{
  "arch": "gmlp",
  "model": "sound classifier",
  "dataset": "acted Russian speech (Dusha)",
  "train_examples": 26041,
  "n_mels": 64,
  "hop_length": 320,
  "input": "log_mel",
  "spec_augment": false,
  "win_length": 400,
  "targets": ["emotion"],
  "num_classes": 4,
  "norm": "layernorm",
  "mlp_ratio": 4,
  "layer_scale_init": 0.1,
  "drop_path": 0.15,
  "patch_size": [8, 8],
  "conv_stem": false,
  "layers": 8,
  "width": 256,
  "mixing": "cutmix",
  "label_smoothing": 0.1,
  "loss": "cross_entropy",
  "residual_init": "none",
  "optimizer": "muon",
  "muon_scale": "match_rms_adamw",
  "learning_rate": 0.0021,
  "momentum": 0.95,
  "nesterov": true,
  "orthogonalizer": "newton_schulz_5",
  "adamw_lr_other_params": 0.00074,
  "max_grad_norm": 1.0,
  "max_steps": 7600,
  "batch_size": 512,
  "epochs": 149.4,
  "lr_schedule": "cosine",
  "final_lr_fraction": 0,
  "warmup_steps": 220,
  "weight_decay": 0.2,
  "adamw_weight_decay_other_params": 0
}
Rows from block 5, named by matrix and row number. Rows with one number belong to one neuron. Each number is 128 + 24 x the weight over the matrix's rms, rounded and kept within 0 to 255. All counts start at 0. Numbers have three digits each.
# u: gMLP up (value half) (model.blocks.5.mixer.u.weight, 512x256), inputs 172-255
# v: gMLP up (gate half) (model.blocks.5.mixer.v.weight, 512x256), inputs 172-255
# out: gMLP down (model.blocks.5.mixer.out.weight, 256x512, transposed), outputs 172-255
u.314:123116162101131137133180089131132124145119125172111104125136135095125127125126100119127165119164128103108165145101114118146217138115108131107157119131107133164132149119187134137166100157135112099136180083123163124187131133105140120120130130152131121134
u.315:112124160163139092136090188150139120125113090079138137134104133163138128134135126174114073105078158083131108137162112087171152137117094139087127141142125145151145091164112134119130098124102138148109149100192148180114092150112159150156119136111067142138
u.316:116118133130160113146142109080157121132088134083121142155159105114124113160129182106120133159093110148137181164102118140133111090135174143067072123153120145134147104144109145114157139143198116165134131123082144122145090155127111098131134148164141138146
u.317:115126132127116181178102073100122126103106163101148217148087115119111195108082102131106138116128111114119121132099129120107139127095103155151126117166126132137084130147161107067107117119146152094157129114167102151130180117113081163133055057142122147146
u.318:144129125118139141161128155117121142097104164169085144130128111138149138132137139128146100133112128133107105137145154100125100160122110108099108152119113138120118142116127143125130131124091138127104088165140161118141124132129115127119131120118129140159
u.319:123099178141130145141162150152105156094125099124117135190136133159178113134139151121102154072107108113145121099121094172132096135141129123129088177145140109088123144115126110119132099107127152135121115133154140141146113114126153106103139105086119105120
u.320:142124139127112121113132133147126115138117111139147126124125153170132131114125110136112156142107123132157131123088114119140162133116131149149100140158125132143143139124145120144131117127132133148097118148133108128121150144146121101141115129133118115145
u.321:141137138149120143123116184107138121114138140106106099140144155096158146148109152109171143097131132135109109111090143124138184140090168119116137148148117110098108118145179082103121126161098117148143128110146145055100164135134145112114151141154157125175
u.322:108121104119131097130140114101133137160128117142155145122109140119123131155148130117126104105132128130128108128113121112164140106119127138140116138140108147092120160115105113146143099129119123139118162117120124121139120148121099120137142112139123134121
u.323:137162137174120138156094126162122124103150132112156120112138120133121122140104119126120132161113164100118137133140111123123131130123117113118145113126151132126129111140137129133146139122128126118120144128145157097111121140121130148098122151115150101107
u.324:099118118122109145111150130128119122131130104123154109124173139097113137128115094135119127115127127134144162104156095106091194163097076091113102147185093140129104155105103110084130145122115133150156123132127104133088143114083150108092101129161093114113
u.325:127156172177062159147119091089120107131132119098126194142122163105159127135108182151102122143114125166135105144108156115117110157111134121147158133138121149144086167134155128100125164184121201123103125140125162120081134172160137124095112125144096118054
u.326:132102129139135125134119125130116112097125126114110126104147131133126133119120126147131110134151140134101133131119121125125117130143118133143146106140121133131121112129158143134157135126130126110128129125125143128132113110107130122114122137134127128122
u.327:133171146193113155166148143110118123123103077179148145122127149107114113065124128127113144088175126130165104128074126145098064148149113138112123177145154170132148115152159120110098112150123131117146185153149126143115138087124139095125119165124124166114
u.328:161123169122134152128129096118129090172129140099137115155099105121127133115101128121119165166106152178132136119115137127141160102108142151124124141142101125120102105122162104122124145160140122112118081104121141107094114128133151122113146100134123103144
u.329:169113122147094142148109094167149122124085179119144150132132151090085163116163127144168132070139139137152134113152106143117124160087142116181100161079130078092161130129106086172182108082114151177094169088122130062176139156152079148106168121112136131111
u.330:173109115033118139098122106134123150153153142129067130102160140095124155112107101123120153141182103157117154191097100120116137136153128150093147124112148104143111145181157110106104105173117153082117094151141107126151102162094130139149149115147137122134
u.331:145146144137125134133160137124119146139130133118136128138122152121131124112104125102124131125139122121134131141139127134115120180127129123129139122134135114112119104107151143139129137133137121108143156112132124126151166100119125127115134112127127118124
u.332:097136146123122136090092147135093111134143152074109117119169129098157136124117163123134134172147116170121135155139114119092155077120117123148083175092119132158184105145145153127148141163109127132142100144125102113138136145127133183155164098109162147147
u.333:115110098126142143193111173083137143105109158136161114136109177094095126131156079158152147119104094107143111145103123125135127137123152156175098101180139131155129082114184152142085143119141141099148129135128147115092162116139118117101178128178113130168
u.334:160140087148125145095149072101149152182147124155077148087170106109104177175078091133156077087181136119155117128054137147072128123130120109102147120135118160116124122124121142105110119158132142055127097148146161107139123123123121112100090100150143167162
u.335:151131133160127163078109141125139156102134113104093141102141179154113110119108085092119149055154127161120128137100085133139151102122129081121087159123121146147125133160130148109108152161163136119145090131119143071096136147111114081134136123133101123121
u.336:116132153168124125112108178097173114124101064078169102197157117093129064118196111095139146141135138105143143200158146155091172161110129114108135139182073095134162113114150157164202114134181135117105123112112128147084100114098131133102179138145154112144
u.337:114107136135111119137126136149127110146107115132134121149153122122139146136128148130142124113133109162130117137124080116152155131117124152114142095139123159119132126147127117133134122143146139137115150109130122135165117138123132131129117143120113136141
u.338:114089128166101120125105108131147116131116128096158142146092139149137131133149118066125147101121128149130125139102166134117120116102105078118148117178119162138098099145145130053127145113189116130105144133096090131108136129063143121120134113145113108157
u.339:103136154128095096107093133091128148076098190099120100106109114195125158141161142127136130125124121167086133166109193142114111135148116138085184135163157102151122136139102126126116153045100125125105126058122157090173166144123098106116158067117119101191
u.340:153120123115125121128163100118097134104115116130138131130140132152113125127127132090121134117141121156123111124103114127117134115127149124145132121103135108131123110108129137129077152129138133135117145125129124161128127122110093135115145118115111103127
u.341:144122131125095119146114108104135114158121081139109113092141121115157160132137158148119137142136123104161144157156124141136134157102110117105126143123094143168149156156090140149119125106158089127128118116120139105145146125128097082133188164123102118168
u.342:123161098127132093201114113141080199153089131150093175132117105165142160126100105138192142104120141110111143124109172155137120168131132149131120154118135113111089176163075150119128102092140122096086155176117107101119153182151119161124136152149145098141
u.343:121082132104117132133142151123139141135128138122133142108145108150095122130119103158133133136128111149139126154093129146146129130131115129158144109124157114135128136105125087133151113118156129118132123127136128174115150111160106127139161115115133144136
u.344:135144145129096127090104116126139157128118116133111147142150127132113122126146136128097124127124141143126121139161146144129128103146139130141107126120109104122155132119105106138136113118156147125156120137108120117151126100151146132151125126131150117157
u.345:107114123104116127130110109130115156135135123146124145157100128125098114142127080111145134129156132107137104118116144153121115159097101094110124143145128151169123103127133117152148146133129134114131117132105093113127133122152121171147170099152098106141
u.346:117105146176145126126155106141118131164116093103139191102132047115149100177147155086113109089036140169124167140099119116179195105174104175152141096138164139109127111100129094138192123063138086138140121111117151128145173144178144108095127155128132089152
u.347:123125134110116074109173117121144156120120120145142135126117119115122151127148142154120137160117161100122145132093115119080150123082132106133116134153122096217142117154114161128129166153129166098148118144137117113145125125123115133121121114129118106123
u.348:114097131153103140100148151130167141143128128141157126148113124138117079108140097121133103141154142121122094126106092132112172127142123081109120167141096082161136134141124138089201125110159137190133048108105126168153165087124145072177153128122155123125
u.349:115129131121133145116115139137128119139148122130136130134112132122121117120120121110118141120123123104124127122140169133104129134104156147124134133125134118125128160135139124132130136164129120100101127138116134119123115136147112145132113142120105121147
u.350:069142157117133164174137119136145108136156170142123144139166126115146149137110136115164092136137147111127119114125164143103108073124103145116100098145140127107133101112124099112107139137153153192138158095126066093116124110149142121107110096109123153123
u.351:153132154162139125163115109135078166156112147161107116114114068140129146123149156082121131118168174155151154135101139132104108135141134146120176071118144118133143141166129091111125181170137097152166092107103117068105165162146115102106104093119099117109
u.352:130077139130128137133190114149148117159098113138160089100133120105126126156110066105155120079141119139090126130114138145132135073147142152158088171155118138131167079100141148130134154103137135144147091122125186144131138128080131128122106148129135158132
u.353:104144120172171120160120127114148137066093168155121157143121168121148119119124175154148105124128125178111101076145058117136105085120112157120111100107132087106158171092124132076145123077113160152186156156176108146134123164122148072074134130120128097102
u.354:087186112107105154132122135096113101109152130102126152127123127077112110111114171145167112126158141172155103145098127131117122126133112130164104166137155091144184105101172179188117126123108171133143124134142109165147142155102137103101139166123125088186
u.355:120111172103127122104133083135128164123103178161111159136154145163121098113109160145179187141165114125123157119149141083088101131125151146121152152145094163101115141123101105089132088092132130105124134145094114139093137121084119119127139150157148107106
u.356:108143060148108104088134121090138133164112155089104129166142106138152129125086161158124113116125134120146109137167141148129141120114131095125144138134117100137112156135070105112120131165173168117133150126132131149138152146106102109099154133168104124159
u.357:161165140180159168123126108137121143152161162123126098088102094129108158095130159156118107132139144121151128095068082097122113107147138120125147105124123126124085168149110154131131167168141103124134120107155114139142167101127109169113100139117158109140
u.358:107165119105085139108112121117150168145094128111077133158109140123094163209122129105117144161146146126161144141172132103144139157128149148133129133139196139112135133125133090147204156134093112136098136171139093114107085126132143103135091140131095079085
u.359:067149200125098111164105128134085128121167146158144121109130090139153120136169132167096121116131164127083098080100104085121109160114122115155133150085122093067132156142113124122105099148088090175115108142136107114144153118142118103119142106109122133142
u.360:162120166142127107137099092166147167170148101100112120093129086118117138140139105158144110121102141110123114099176137124103114111152073122161129156128045145112079114160126117149103129116116142109127105120119138135152126108107122099121107136178118136153
u.361:124110131102124122141126138144123133131096142128132152128147116116130085107103119103139139101110142137111145133107116136109139139120129124130107133111130131115131121113127125151116145100130133107136136104128137120112145137132150159133124131144120115128
u.362:119156161125117153129091130150113069122158152106155117123180177115093109092126236106160122132127170121142109118093164126131091119114105141064133147111131099129102119094116166170115175140140142204108139152156102112177098172101121116135172130043090146131
u.363:117131142112109118115117139128148106110145131128113122141132130121115095135121134156141126091127131147138134107124158107129147165127124117132124125135154129140142134132120124130127114138125127161145151133170112108102139138099129117144158124135125131138
v.314:130111149174100163146080115118145070178144124129121094105105147137061134143105143080129145126165112135142133160073138113135108110158141115152129092092196160090128132081119148133103080128088129114116138109112094161132123136150140106136120134121150114141
v.315:136191164086106167113138131123138107078157125055097186103161055203116162110078135112085146099145174138108099064188162123149140136160141083116056134158062137119093152202109149130146118166167158192098154122150108072089119170140124119127110138172125125132
v.316:138156132104199116139101137126153141073120107162159125104149115108153127110117121112164132111134131127117125092147102119087161131196130144118160147139111124118128149134119131140132108167096107101128152125150149081109112138119121109069146118097099136120
v.317:117174132139091154167114146136171169179106083097116113138177078115140149123115174144146151162145135115105137165100066104152121127103124119131138091116142131131119108218211154133120120150138095146100108141153097126141123113110134142170139139123103121144
v.318:117124124139123126128131118121122133149123141130121136132133115139131124120128126132128138124125120121135125116132132135132119117120136135114135129125142105142122144136157121118124127139134140118133126125124143130117116137148122115133125139127132117131
v.319:135115140118134152129127132116117130131124130143147115125114109152148154120140121107122150113131105106136121149125081116115122145132132165124139135106111158127148144121105138112124117139117158142153123119132131131147111128126143122129097106122109126129
v.320:136096113137128123121106144133125100121128100137127116125142124135128125158098116141122130131146152116119128134110116130142130135121128123123146130128125120137151132140134131126137134123125133112154108133131122137149115132132108120133132130127141125140
v.321:164172096124148098202166105087125128135106147097111132114077080173162144138099175137128144177141125101141117145158088113099190133137119134088113187118113102122126095093083157154127171117126152148142159128142114167099106189139145142123191117100136096121
v.322:120137118127119119140127134121129122124154130118114125101130129134125133136126115141128110121112127138140127123134151134098144105133117154132136126135132127114129133139136132110135111131127134139122122132127151129123121118131124139140138148128148125118
v.323:104141139134131120119140126128154133128126126125125124131112138129113129154112161126150140128114119127132146117126134119122138145133117128119132119130130102116130131149113121110128105126123114125117106114100147124111119137139106138129138132130134114141
v.324:142120161127098108113088143177106085115114144134148127122123078094143091112144167135107128097121163134166146153152122113113099141091137123145109098143125116161120126113097136095117163122081148120100100125095181135153115156112103114128124103131216106113
v.325:152115176161107117097151154113182089101123142139166130138156133137149110151115113102183093176090126132141151157133138100114112171175162139138121142109118104128169138103128171125116077143115140141160101193088139157068123145163096161109148157098101108167
v.326:123121110120127132120125125111125112134135132133124135118133139136118134137129128135129120130126140129129131135128125127131134120126123134137123108127138114125120118138130122113141107127112128135139130122121127134130121123133141128122136119121137129120
v.327:134154161153113138125170210128090125134228136130100146126121113159150099112191106196097125115170151167078100134088109136129130123107102093113075061119086136160125176128131167071187108142150125136119119113109091148122123146134124139094142169105151103089
v.328:135119119132146142131133115119138135148126121129132136137108135158139129134128113100128145125104155119126110120104126140128131151134125117136124145147133126110147144100141072133141130147123154132088139139133139135142124158152120131128141148111131106105
v.329:155120150136091159174157081141208171170123118102113163133131175177161114110173108102110150164115095157111132156174159162131115138142129124136111134134101075140135094173119130136196088062069119171105161096153127111063102201088124134156124091160186142161
v.330:133114118128111125121109147118140125128106128120152120166137119104122101136118120136153133123145114131147123115137123134140120113125177150121151103134144118134118150125164115121143088114155121124105129158140110123107156151140145101121130132132123124108
v.331:125129130130134122120117119144133141125131121118108126130143111151120112107116120144113120133145127124111120127123148131137136149142136147123146130137100129132129126119134144134132135150139125118137141118112135143120139109116117139135124135128136122134
v.332:153126110121074086127107148151170124157129157147114110145156140087168155117108148075098107104157138120124093094126145122095183100123130121110102149159130137097094116116096100129137128118131156118109124111155121169128164147129099133156113149133147131147
v.333:146104135160168152169148164122175088113134118079134120106199114141067135132135140112121070156123122144183110077074140111127180151162111137119068120157093114131139088108146126084159182104120137063149122120126132119153093140159104080091134119085095122097
v.334:132135128090139105096131087133163132180105184092123120107165156105147175117173131079128161072170210067110122147144103105129142114101157091141143148138145115168150159134171105089140112149094107157093148139118051153139158140137130143108118145146085141090
v.335:137101132126118095139107132140150104146123132120157110124096134130115132131120122151118075151123155110137132134099101109143147092144160143163146102109131134138131161151149131108126137088129160085104116162121124110151120100122140112123139139149126165121
v.336:132120108136120115104161159124134130127129111064119140098139145149120153136125158101141108122103109074103121190130152107174155106176105126125089172131133160149109093139188134117163131102168129142120087040128129123174106123144146136121179099184131104138
v.337:134125133099119134137118115131113122128146143129125143123128125116125124135141139135131121119158129100156112124139134123113111122143112127137108136124117115131132148137131126130153137102150110122122129119114139122120129111130099120113132130111111136127
v.338:140157167072161148096148097154113138145122138163105115177122117110106169163116148137049092149120125129127129110153117130130133170177155141082115101157102106115103103179189136147159119096140147171161130153141162096128147147121101122164121099108135178153
v.339:098166063092132125165132120069144104132146133149234145103131096104134111145157151199115073068123159168159129094109090087178102126048142121119145101082180138177110084145151181171138122156127154182142124128121142121055103100151172099148130127129120060155
v.340:142125117118136127128130117126131101124123134126121123101164119157153137156130127103122121120135132113130117132137109147125107153135134092144115121118129127142145132116149121103149141104142121143117133142149113119139120122135147119136139121143133119129
v.341:110103163123161132083112133150141164148135147130089177167080123137135127149160147131103171138105134174109133097101162143146134122180160131063185130134141143125121130178079136119114167132144090142161147107155142147133118141120132115134115110137105134194
v.342:175176150172125089149123131108170164144083104155082173104148156153192127073114154134188160100151152175099122051083140099143105150113141112116094151163141139163108146156107162078054151147142091157158143143127135143085113113141129166156143175128150107134
v.343:119111118137147122120117115125099135134125134132141136115134143116129132111139081119112128128139140138120109105146120156136119141148126142142122094122136118144117129119122118147134106122126119120151123162140133143108146117122126114139119132136126130132
v.344:127135135127129126126123115125121139138126130134149147138114132126143109118124111120109125152126116125118128129107107131131140120128123138130113112118135116132135125130139141124136122116129133132138112128149119130122139111135132130140142133120109122126
v.345:131136119121103109149101129144092122144093127134123153121139117119114170113166118160129121129115135125106129135121141121121126118101142131122155143128142129114104119111128127130103126145141141142143142139124136107127125120122146119147108120116121097114
v.346:170093084104127196113135078081180084151114153127154179169163107186101126104118103160115169147172104183163131122120124080128188120061070198102109035130113111120148109131123105078120119131154102084132128147133120182128170075139127067114104121138104136100
v.347:126158143151128145168102154137133139139140123135137134146112142120128151161110119132154102124129158144089146146125123113114131135112104120132121122129130141131146136144119137159131141135087114109097126139135141122135105142134141139143132147105092126100
v.348:149100150088129163160061078117091182158071135100158134190168106065084124138086127186109099112145124092137149161156089109108123165133104066139170203116150148133120116130079105176089165074096125154141146155121130102151098144161099198144137076104144088142
v.349:141119112134158151110134142131137134106149136138139096131131118119134139143117116114141133118114147128127107112126123134093155157124130150143139128128106131136103120121127125130135122131108107122143112138147147149142125157133130126133145139142134126117
v.350:119142097123070114115138128096111108109097140115142136140164123129118148161122131146139148120158117118171132179146137111128102123099116114136106101133111154113152144097115110111070183120134147126079139115133154101169142101116094140119121100124127174134
v.351:103114146112152091120108107157180141141131063116068138107132108104101083148152112149165069113084142116184099104143123126109120136081167144159108105093102072120191164153202127066086156138136164161132146132121081138155131125087111123152109160152132131109
v.352:136126142127106132113139155145119139107134148138122125126128111145107119133107153136106109124152130158124104085126174143131122131170116122129118127127113151129122120121114107068125106095149091102106110138130112147086099126172125153115136103153144167163
v.353:130107119147177068119125083085098109181107094101164063131128114124088218136081117153119119130160094152130133114124113116114130115140085166144130153156132120119078120110134107203171112089173114123131135151149088149109145036115175096206127154132129090131
v.354:173110151084128101146117121125114094118126092109112049105123123110113160097146169140096162125148112136106123093127145147102110100132135118121140213167122148142186144207140124122109108140109123053100088148171183109109101128131080084118123161107103094157
v.355:143151154083093148122157141150098112108106153142105094199164091082145157089101151089130158116145094096137108151121119111122123156120136103099079111102120137072193086098164126089088151128130115135067151103180169179164126117105104122133146128136097102201
v.356:122120136099130094119116125166110112144128137127137127172159155147124098108138147165119138126150131156098153121147122120115129122134139143135109100132095144133117069113117108123161144121106093168147137083104099131158165124096126151106151096096191079141
v.357:161129118132135130115111119174089103102101128151119125091153153082163167140100157128123110148097135141149132100099154102137201106094132161115137085148108052166089137152163143164142091123138122181171108121165128154086128143139156159106108168140109073132
v.358:102078096076150163085114123140118126145146158177087146120164183123098109158109062137185139081119079136118102111090122119180130165145144134169129147124146096094099128127136124150118044121145146087150124066141157108195086121102153156198108117142203161117
v.359:123119168105125083099122168141090138219117187105057137121218122135117129104147134115134096082133136138138101132096179130127089134083146123112210109044153087125169128130145119110160146131135116100130111135091174102101104166160098111104183099165130101087
v.360:124165106123114139146097131134146140146093110115125105144070106128119145105131153105101144159152111121124137130125104094090115117121162137165116146152088148147151153163161174097178106136122105119127137123193131128178113148115162140181166142151108151139
v.361:138130133124117141132119151138104116120119150125106124136156125121127134146128136133141122129130141133116134150122152129153110131125145121121138140154125108127130138124121115121124126137136098131137141132145124143113138137119121117113150112136122149142
v.362:128126171144136138097117107113084101135146109088125105143128098088128112098127176162152109129132118101132125124181154100135128089128104142148144102152093172157127071101139145162147136122148171086103103105153110151086127119140172050106129171130144156125
v.363:127111117143121130132116131131125123140131121129152115144128136136148139112126134132140122136141119128142130096123148114118128126129121116150116128134125131132116127102115142117128145132119143134120121126166108140123134151125120147107131126138143124122
out.314:127126139168077171093150109129087142148155101114087084116127110112111120136106186139112087129111136124163155093165110097183128142121099086124139166150113122136127099133113125125154130095162140195090130135132098198148112140153103113107126126138130131090
out.315:107117119146148160055127115098083098140089088144140134136126160128140126152115089138162118126118117138106116117160103171150077072177115130125089142131112131147120135151150166115135117103178145133138175144142158144133131147081127137115157104151127131115
out.316:177068113145091128148128127126082148090142122093059171120150185129122104142112107138122157158167113140158139094106118137114127198101134107148110122100107092173106131122180100144109103161117151100118169173187098130103127100144131089122184094149151078150
out.317:156116146164129109159185120143138149138096115125080107123125189165135122150161133156088124109122115117141093155148119170135179171121096084127124059111135121095176194085131100102103112140101093167126146135134135127132133112129134129138117109145148134092
out.318:100122114156122176139109125136122138145159125101156132117136119140132116116092090122134139085164154100157127139134112142101080110121107126124133156110130116117163076138115106107146149127120129098123163130111125140164108088118116139130143117106151118104
out.319:113140116123105127137122116159127097090157135111174111149089109132094140118114155113171092152123100140134134158109116145136126125122154110089109144117134134126119164072131126181158125163154157132173153137171094106156146102115149133147147126131155122174
out.320:105126123131179121168147122120098135112091119117137144119123113100123129119107124126158144131116133145102164148129131114112146114121138096130091126135129128103136132135137135111123125138163133144107131115083107143108146113122114149094107141144148113133
out.321:149146095087136098139134146114191091122135126103091159156126159096099158112138151124096182108119145112110102130155148104043145113150165100151061144100126131093142174104101151130154131124117071134136138085064141106155128117144118141096085147144164158130
out.322:115139136120126151131108112132156114154123085141140138105123122133143111138135139129088150124130126127098127091140128130121137120115127171131150096109154125108151130153129086112137145125103123125105097134120155149120127111128143112121140097135119119133
out.323:133116127130153124111114122106098124111110136117114148106081117128087130106191133142145123135134118159148133104141128151121150211127164142135106102137062134092104183137130155126122144129130128163130138138113150113126107108147117096128157099086115112182
out.324:138114135096146154119134128148114144153105120130113183114165125158138134108116124105147130147163105131123149137114104149114090151109123143164132153096113146123157108098118139109156126169115148154108143137157076081101095108150061130161122184121141142143
out.325:162096113090124104141122142136105127098115102181100115152147143161088136163124163130126109118160154075139136146122118114106131131137110134131105143194093126162105083072179131147116107138121145169151108139143126107117117171111144136126127119100161077105
out.326:143137125136127158103132143129131128135145141161135155113117121120156129129097118114102149145132143131114134125139124130129107100138113124121105129123145108117111125120105132127106134121123147112152139142122114123138109145105109112137144101120139108110
out.327:069133129153191138093127085116079099161115126128148147144125110160112137183115126086134134099157159091122130116113084155114090137077131130157132144113113176166141136148171203114129138136082172119150143152118120115143118098130174113149140109164142128096
out.328:133110153108089143157099139105127141149130128140129124118135119138123147122141090150126132133142137103173119105139117126148135180150149176089136101157120115116087095130107146156131138156148131100160150156123122085129132108112115128128163127157134146131
out.329:159124172154090132124143160132100138104105154152125072105097146115107113103108133126123113086127116115169151113169183124061094138117100121149111107134119116107155150138132141111100113147132106165139122132125118130146147148112131092122129074106124103154
out.330:082124081152114142127189107173147103111110092177157135123106136132083132130133150104148099079140155129096101112178116061148112144123130133131118088150115167097128107119108139109088130104155154141102082131105118164103118080088103135157131125132165108093
out.331:131087109140136136135099110147123117138165119141140106102142106150131097104129123149146099119119136132142131109118136122135140109110124110139114131152089133132127153122092129161114105120128129112094121112153139117088115122153150131143135146119104102125
out.332:129137126117108146095120089123099091112122112133153066135148145144094092156139099158134117118163109130121123093123142130150111159126119160116108077137103127109107131192093162145095171142090138115126107132126169129144100093163164125136114132135113149115
out.333:136125095169154124090193128181149155110108092109140087099133122122131092098130149116159116127154138138101121162116128097080154139151102151102090147074141155123113139126151117139150125156103130112097101090127136100180120115157077105111115124109134145091
out.334:136123098127074113131159143136108124119103118106168097116161162100126132167150176132083149158133101118144159123132159157124149123125161152158152150142150157156115139135130133142149153083115120119138139121148177122127137150137129134147118117102109149112
out.335:134140129169134169105105116125129136106122071124110110146126127107101144177047115128180214111169147132117106066155111105137185073139088120128101142066126150157121098072145095134134113115141155127141172156169112127136087096111109088107100090134144139098
out.336:122171125144097116159146112126120106143143138140143113141104154131113174126125104107136151166127128142115115082145138108161126112136133132064150127092108115179122083119135141139143129103131121083130101133126167128146170149120098128088091097096110153134
out.337:132103122147127144161170128144110095109137141107117126131124154111117113122160108103110124109092109105118099132167142129131149120138122140153134113097132091152167109111147159093132124134152128149079105162125159127088123137103122133084129132176114086164
out.338:155169107118133138126165155134135103119110147152078173182108142143187130139114131146122121125115111179137127158130117159109102097117074129107130134159137137161132154128133123171113135142093128139137084137141122080118110168128121094109087110147100129148
out.339:126140112142127113142118082119076149121121158156150098140095143158119069139096167130090123141129085164093147147160103141146118123136154106115144142124124123147075115147126165080127146153159165166153158114131152107137099150091111163090123160113107110131
out.340:111145128155151128170141163109158114151104130122151124131103111100135130079140130184106115153103138127139136097121132144114136169143143121143092140155107134134110139148117105106128156147124121125103136124123164128154136141145179136162137112127149072148
out.341:121075119134089138140129072130162136113114128093152098152145135183141083140154161141119102153126117131099135139182083114174118138125087144111083142096185080105167075120113122085132136105137143135138111121163101161102140129196115167152122136072134124152
out.342:075096155153133153089132132170071137161193138114090156103116126093156129112157072152136050151115176173101085082109107160131118093119127135147141141148103126174131096116135143139154124095099113115122179169174131124154119126140094133119088114161139114158
out.343:113136119098123126146147124157113105088091102155173129146149168116150123111117161089108072115128119140145124112132133104147149085109148139132096162153131122127119110134115172131135138125144136145131162141181129086129112137116121135093073093127167124103
out.344:106098169097157144157132143110114113118128108125101064123104153121143156130122140106125144143126113115136126097121149140118146128145125145105143093154096141155110114156147118160148137130125140118133138124124098158160143120100139118122119157112119131148
out.345:155137087147136096122136138158150091140141115122136157115123114127124127084133147112137118090072117160126131146111122129106121137125088101110119126114133151124146136115114142142120118123156124187123130155153144096153092126104119126128129128133127125132
out.346:075098103111157120184091103126126089139124098141124125135113108115120167141112140123148110131109134158115161163123175121180181132127142156133125134100113122138135096096151154119142155113119146142104139085088143138173096091137086132101146136193137155141
out.347:129159154119149122185086101093131073109173123142116141136114136124149139156120161110136090141111092156141150143123121113129126110108131110107160122110177132084125129138088113111132077100144094156107134133123155158103144147134145129145137129162116122120
out.348:164120134154100145128072104098145185117110185099145124147083155125141126137094140113130159100093129088125147118135174132110150143100105130147136142125147125121157121151149125114143137157087187167146138107090118133101137139134176136106119129114125122137
out.349:105147097117128146115143122135111158137108153121116109106164119154118107137144108133147126154102126134124126107107103101149112132123054122137162115115108130111144104150139123130138152126125157097153164071132142092143140112112126091125143116135133162122
out.350:158131128127131146135111125085141134149142121120149155124135161109162114144161126119138140154125132150132170139159145143141149168130168061112116096121105115111109106151172118109082105114150131101119061163106122120143096132065093097169152152127103116138
out.351:189146154093130150149157165149149115159224150156134162129126124114141102117131139135121121148110130099136094144123179146092175120133131113127117118146110053119114171136157095135093121091116094148083137144171084112126107115100130113145177094112119102112
out.352:126169107113089141141092153095127140096192104137107133092116160101107096138125108133114142129150109129086082101135124115156091135137101124105117148129137131126131130176170147105178126174126152107112170142117139119144142101104124105112146111111146115086
out.353:111122110149162088090143117126150149136064086134126133088109096151127130143121075183113140116106161124102160131144127146113114159118123149122117143136141167149161114100120162191148138135134153123095119133120088087107144137106124134140119126106136181103
out.354:095102156131162087127092123093173083122146131139154133154144100172112090125108104113130104139163070088106146062136164112157146124170133114152134157103131155147145086140143160100176082095117176086118118154153118116144128124108151145129146119202103165121
out.355:175119124099101117160120148075175114161144112123158080156146148116105070147146149092131128144127096118194125115130087160112150115111119124131148115141158144098165124129116129120162107181112127130147150077101088149120138156146190112142150163136081107148
out.356:120093154131153145111112181116142164155122106142102140125123122140144156118126106160135176089135136123146130145110134134109124148102141160121133140102165123103155142150120109116145104116114099131114149156130134099170123109116158120183116185120152122135
out.357:206088134114156124096159149147163139122142153142130135109105145090179126141159103147123154090104123156097125136147120181086132179068054086147070102147135082144132125099134108141151051141106080113127150125096112165128124117120138079141127148107094122105
out.358:182112086159172158137148158134119153092161172118125101099159143099129137099118151159120115127128133126131148175163125137078084175145125124135131156140115104157082104162125149112149164151144133134112104087147120109135170134136177108117151042109113127156
out.359:149135128140131101149191154119098165173157128136136089116143073101161135108089162122139110126112123113120151115096123126110167136111129162122110115138085149155154156118111133141125139097130147120134111135095154113144106108105115116101113201129127139171
out.360:113192096140151166135136135124125122136177104131152198141121117098156114149140090125146098180191115121108158179149088132114119145148160128087127139104090110129097081109152119151088132105140119113133140119118101147101136112156156148073092150109133114157
out.361:112119126128109085101154121128147139150147096115136109144115094136116135107135128158148129137147165128118118127105144115139105093133151132134199150141095112124121147150122135147141136155131153115125108142138138111113117116140118122115109104122117126114
out.362:123091143105135077153118131110137119092154122132122169124065112142160133114057139147136134136132141136111109109143141128144143138143156163126118099133116165094139159131136152131107115123166101109137130140111141112130115121139151136142118136162120121117
out.363:161115111136135119138088125153111152113115124127132092135129145115146151139140137147120129110107110131092109180092153097127133092129153125116112127103108133136150132146170143157142139110107143119132137127137103127159113112149122118143091142116143133143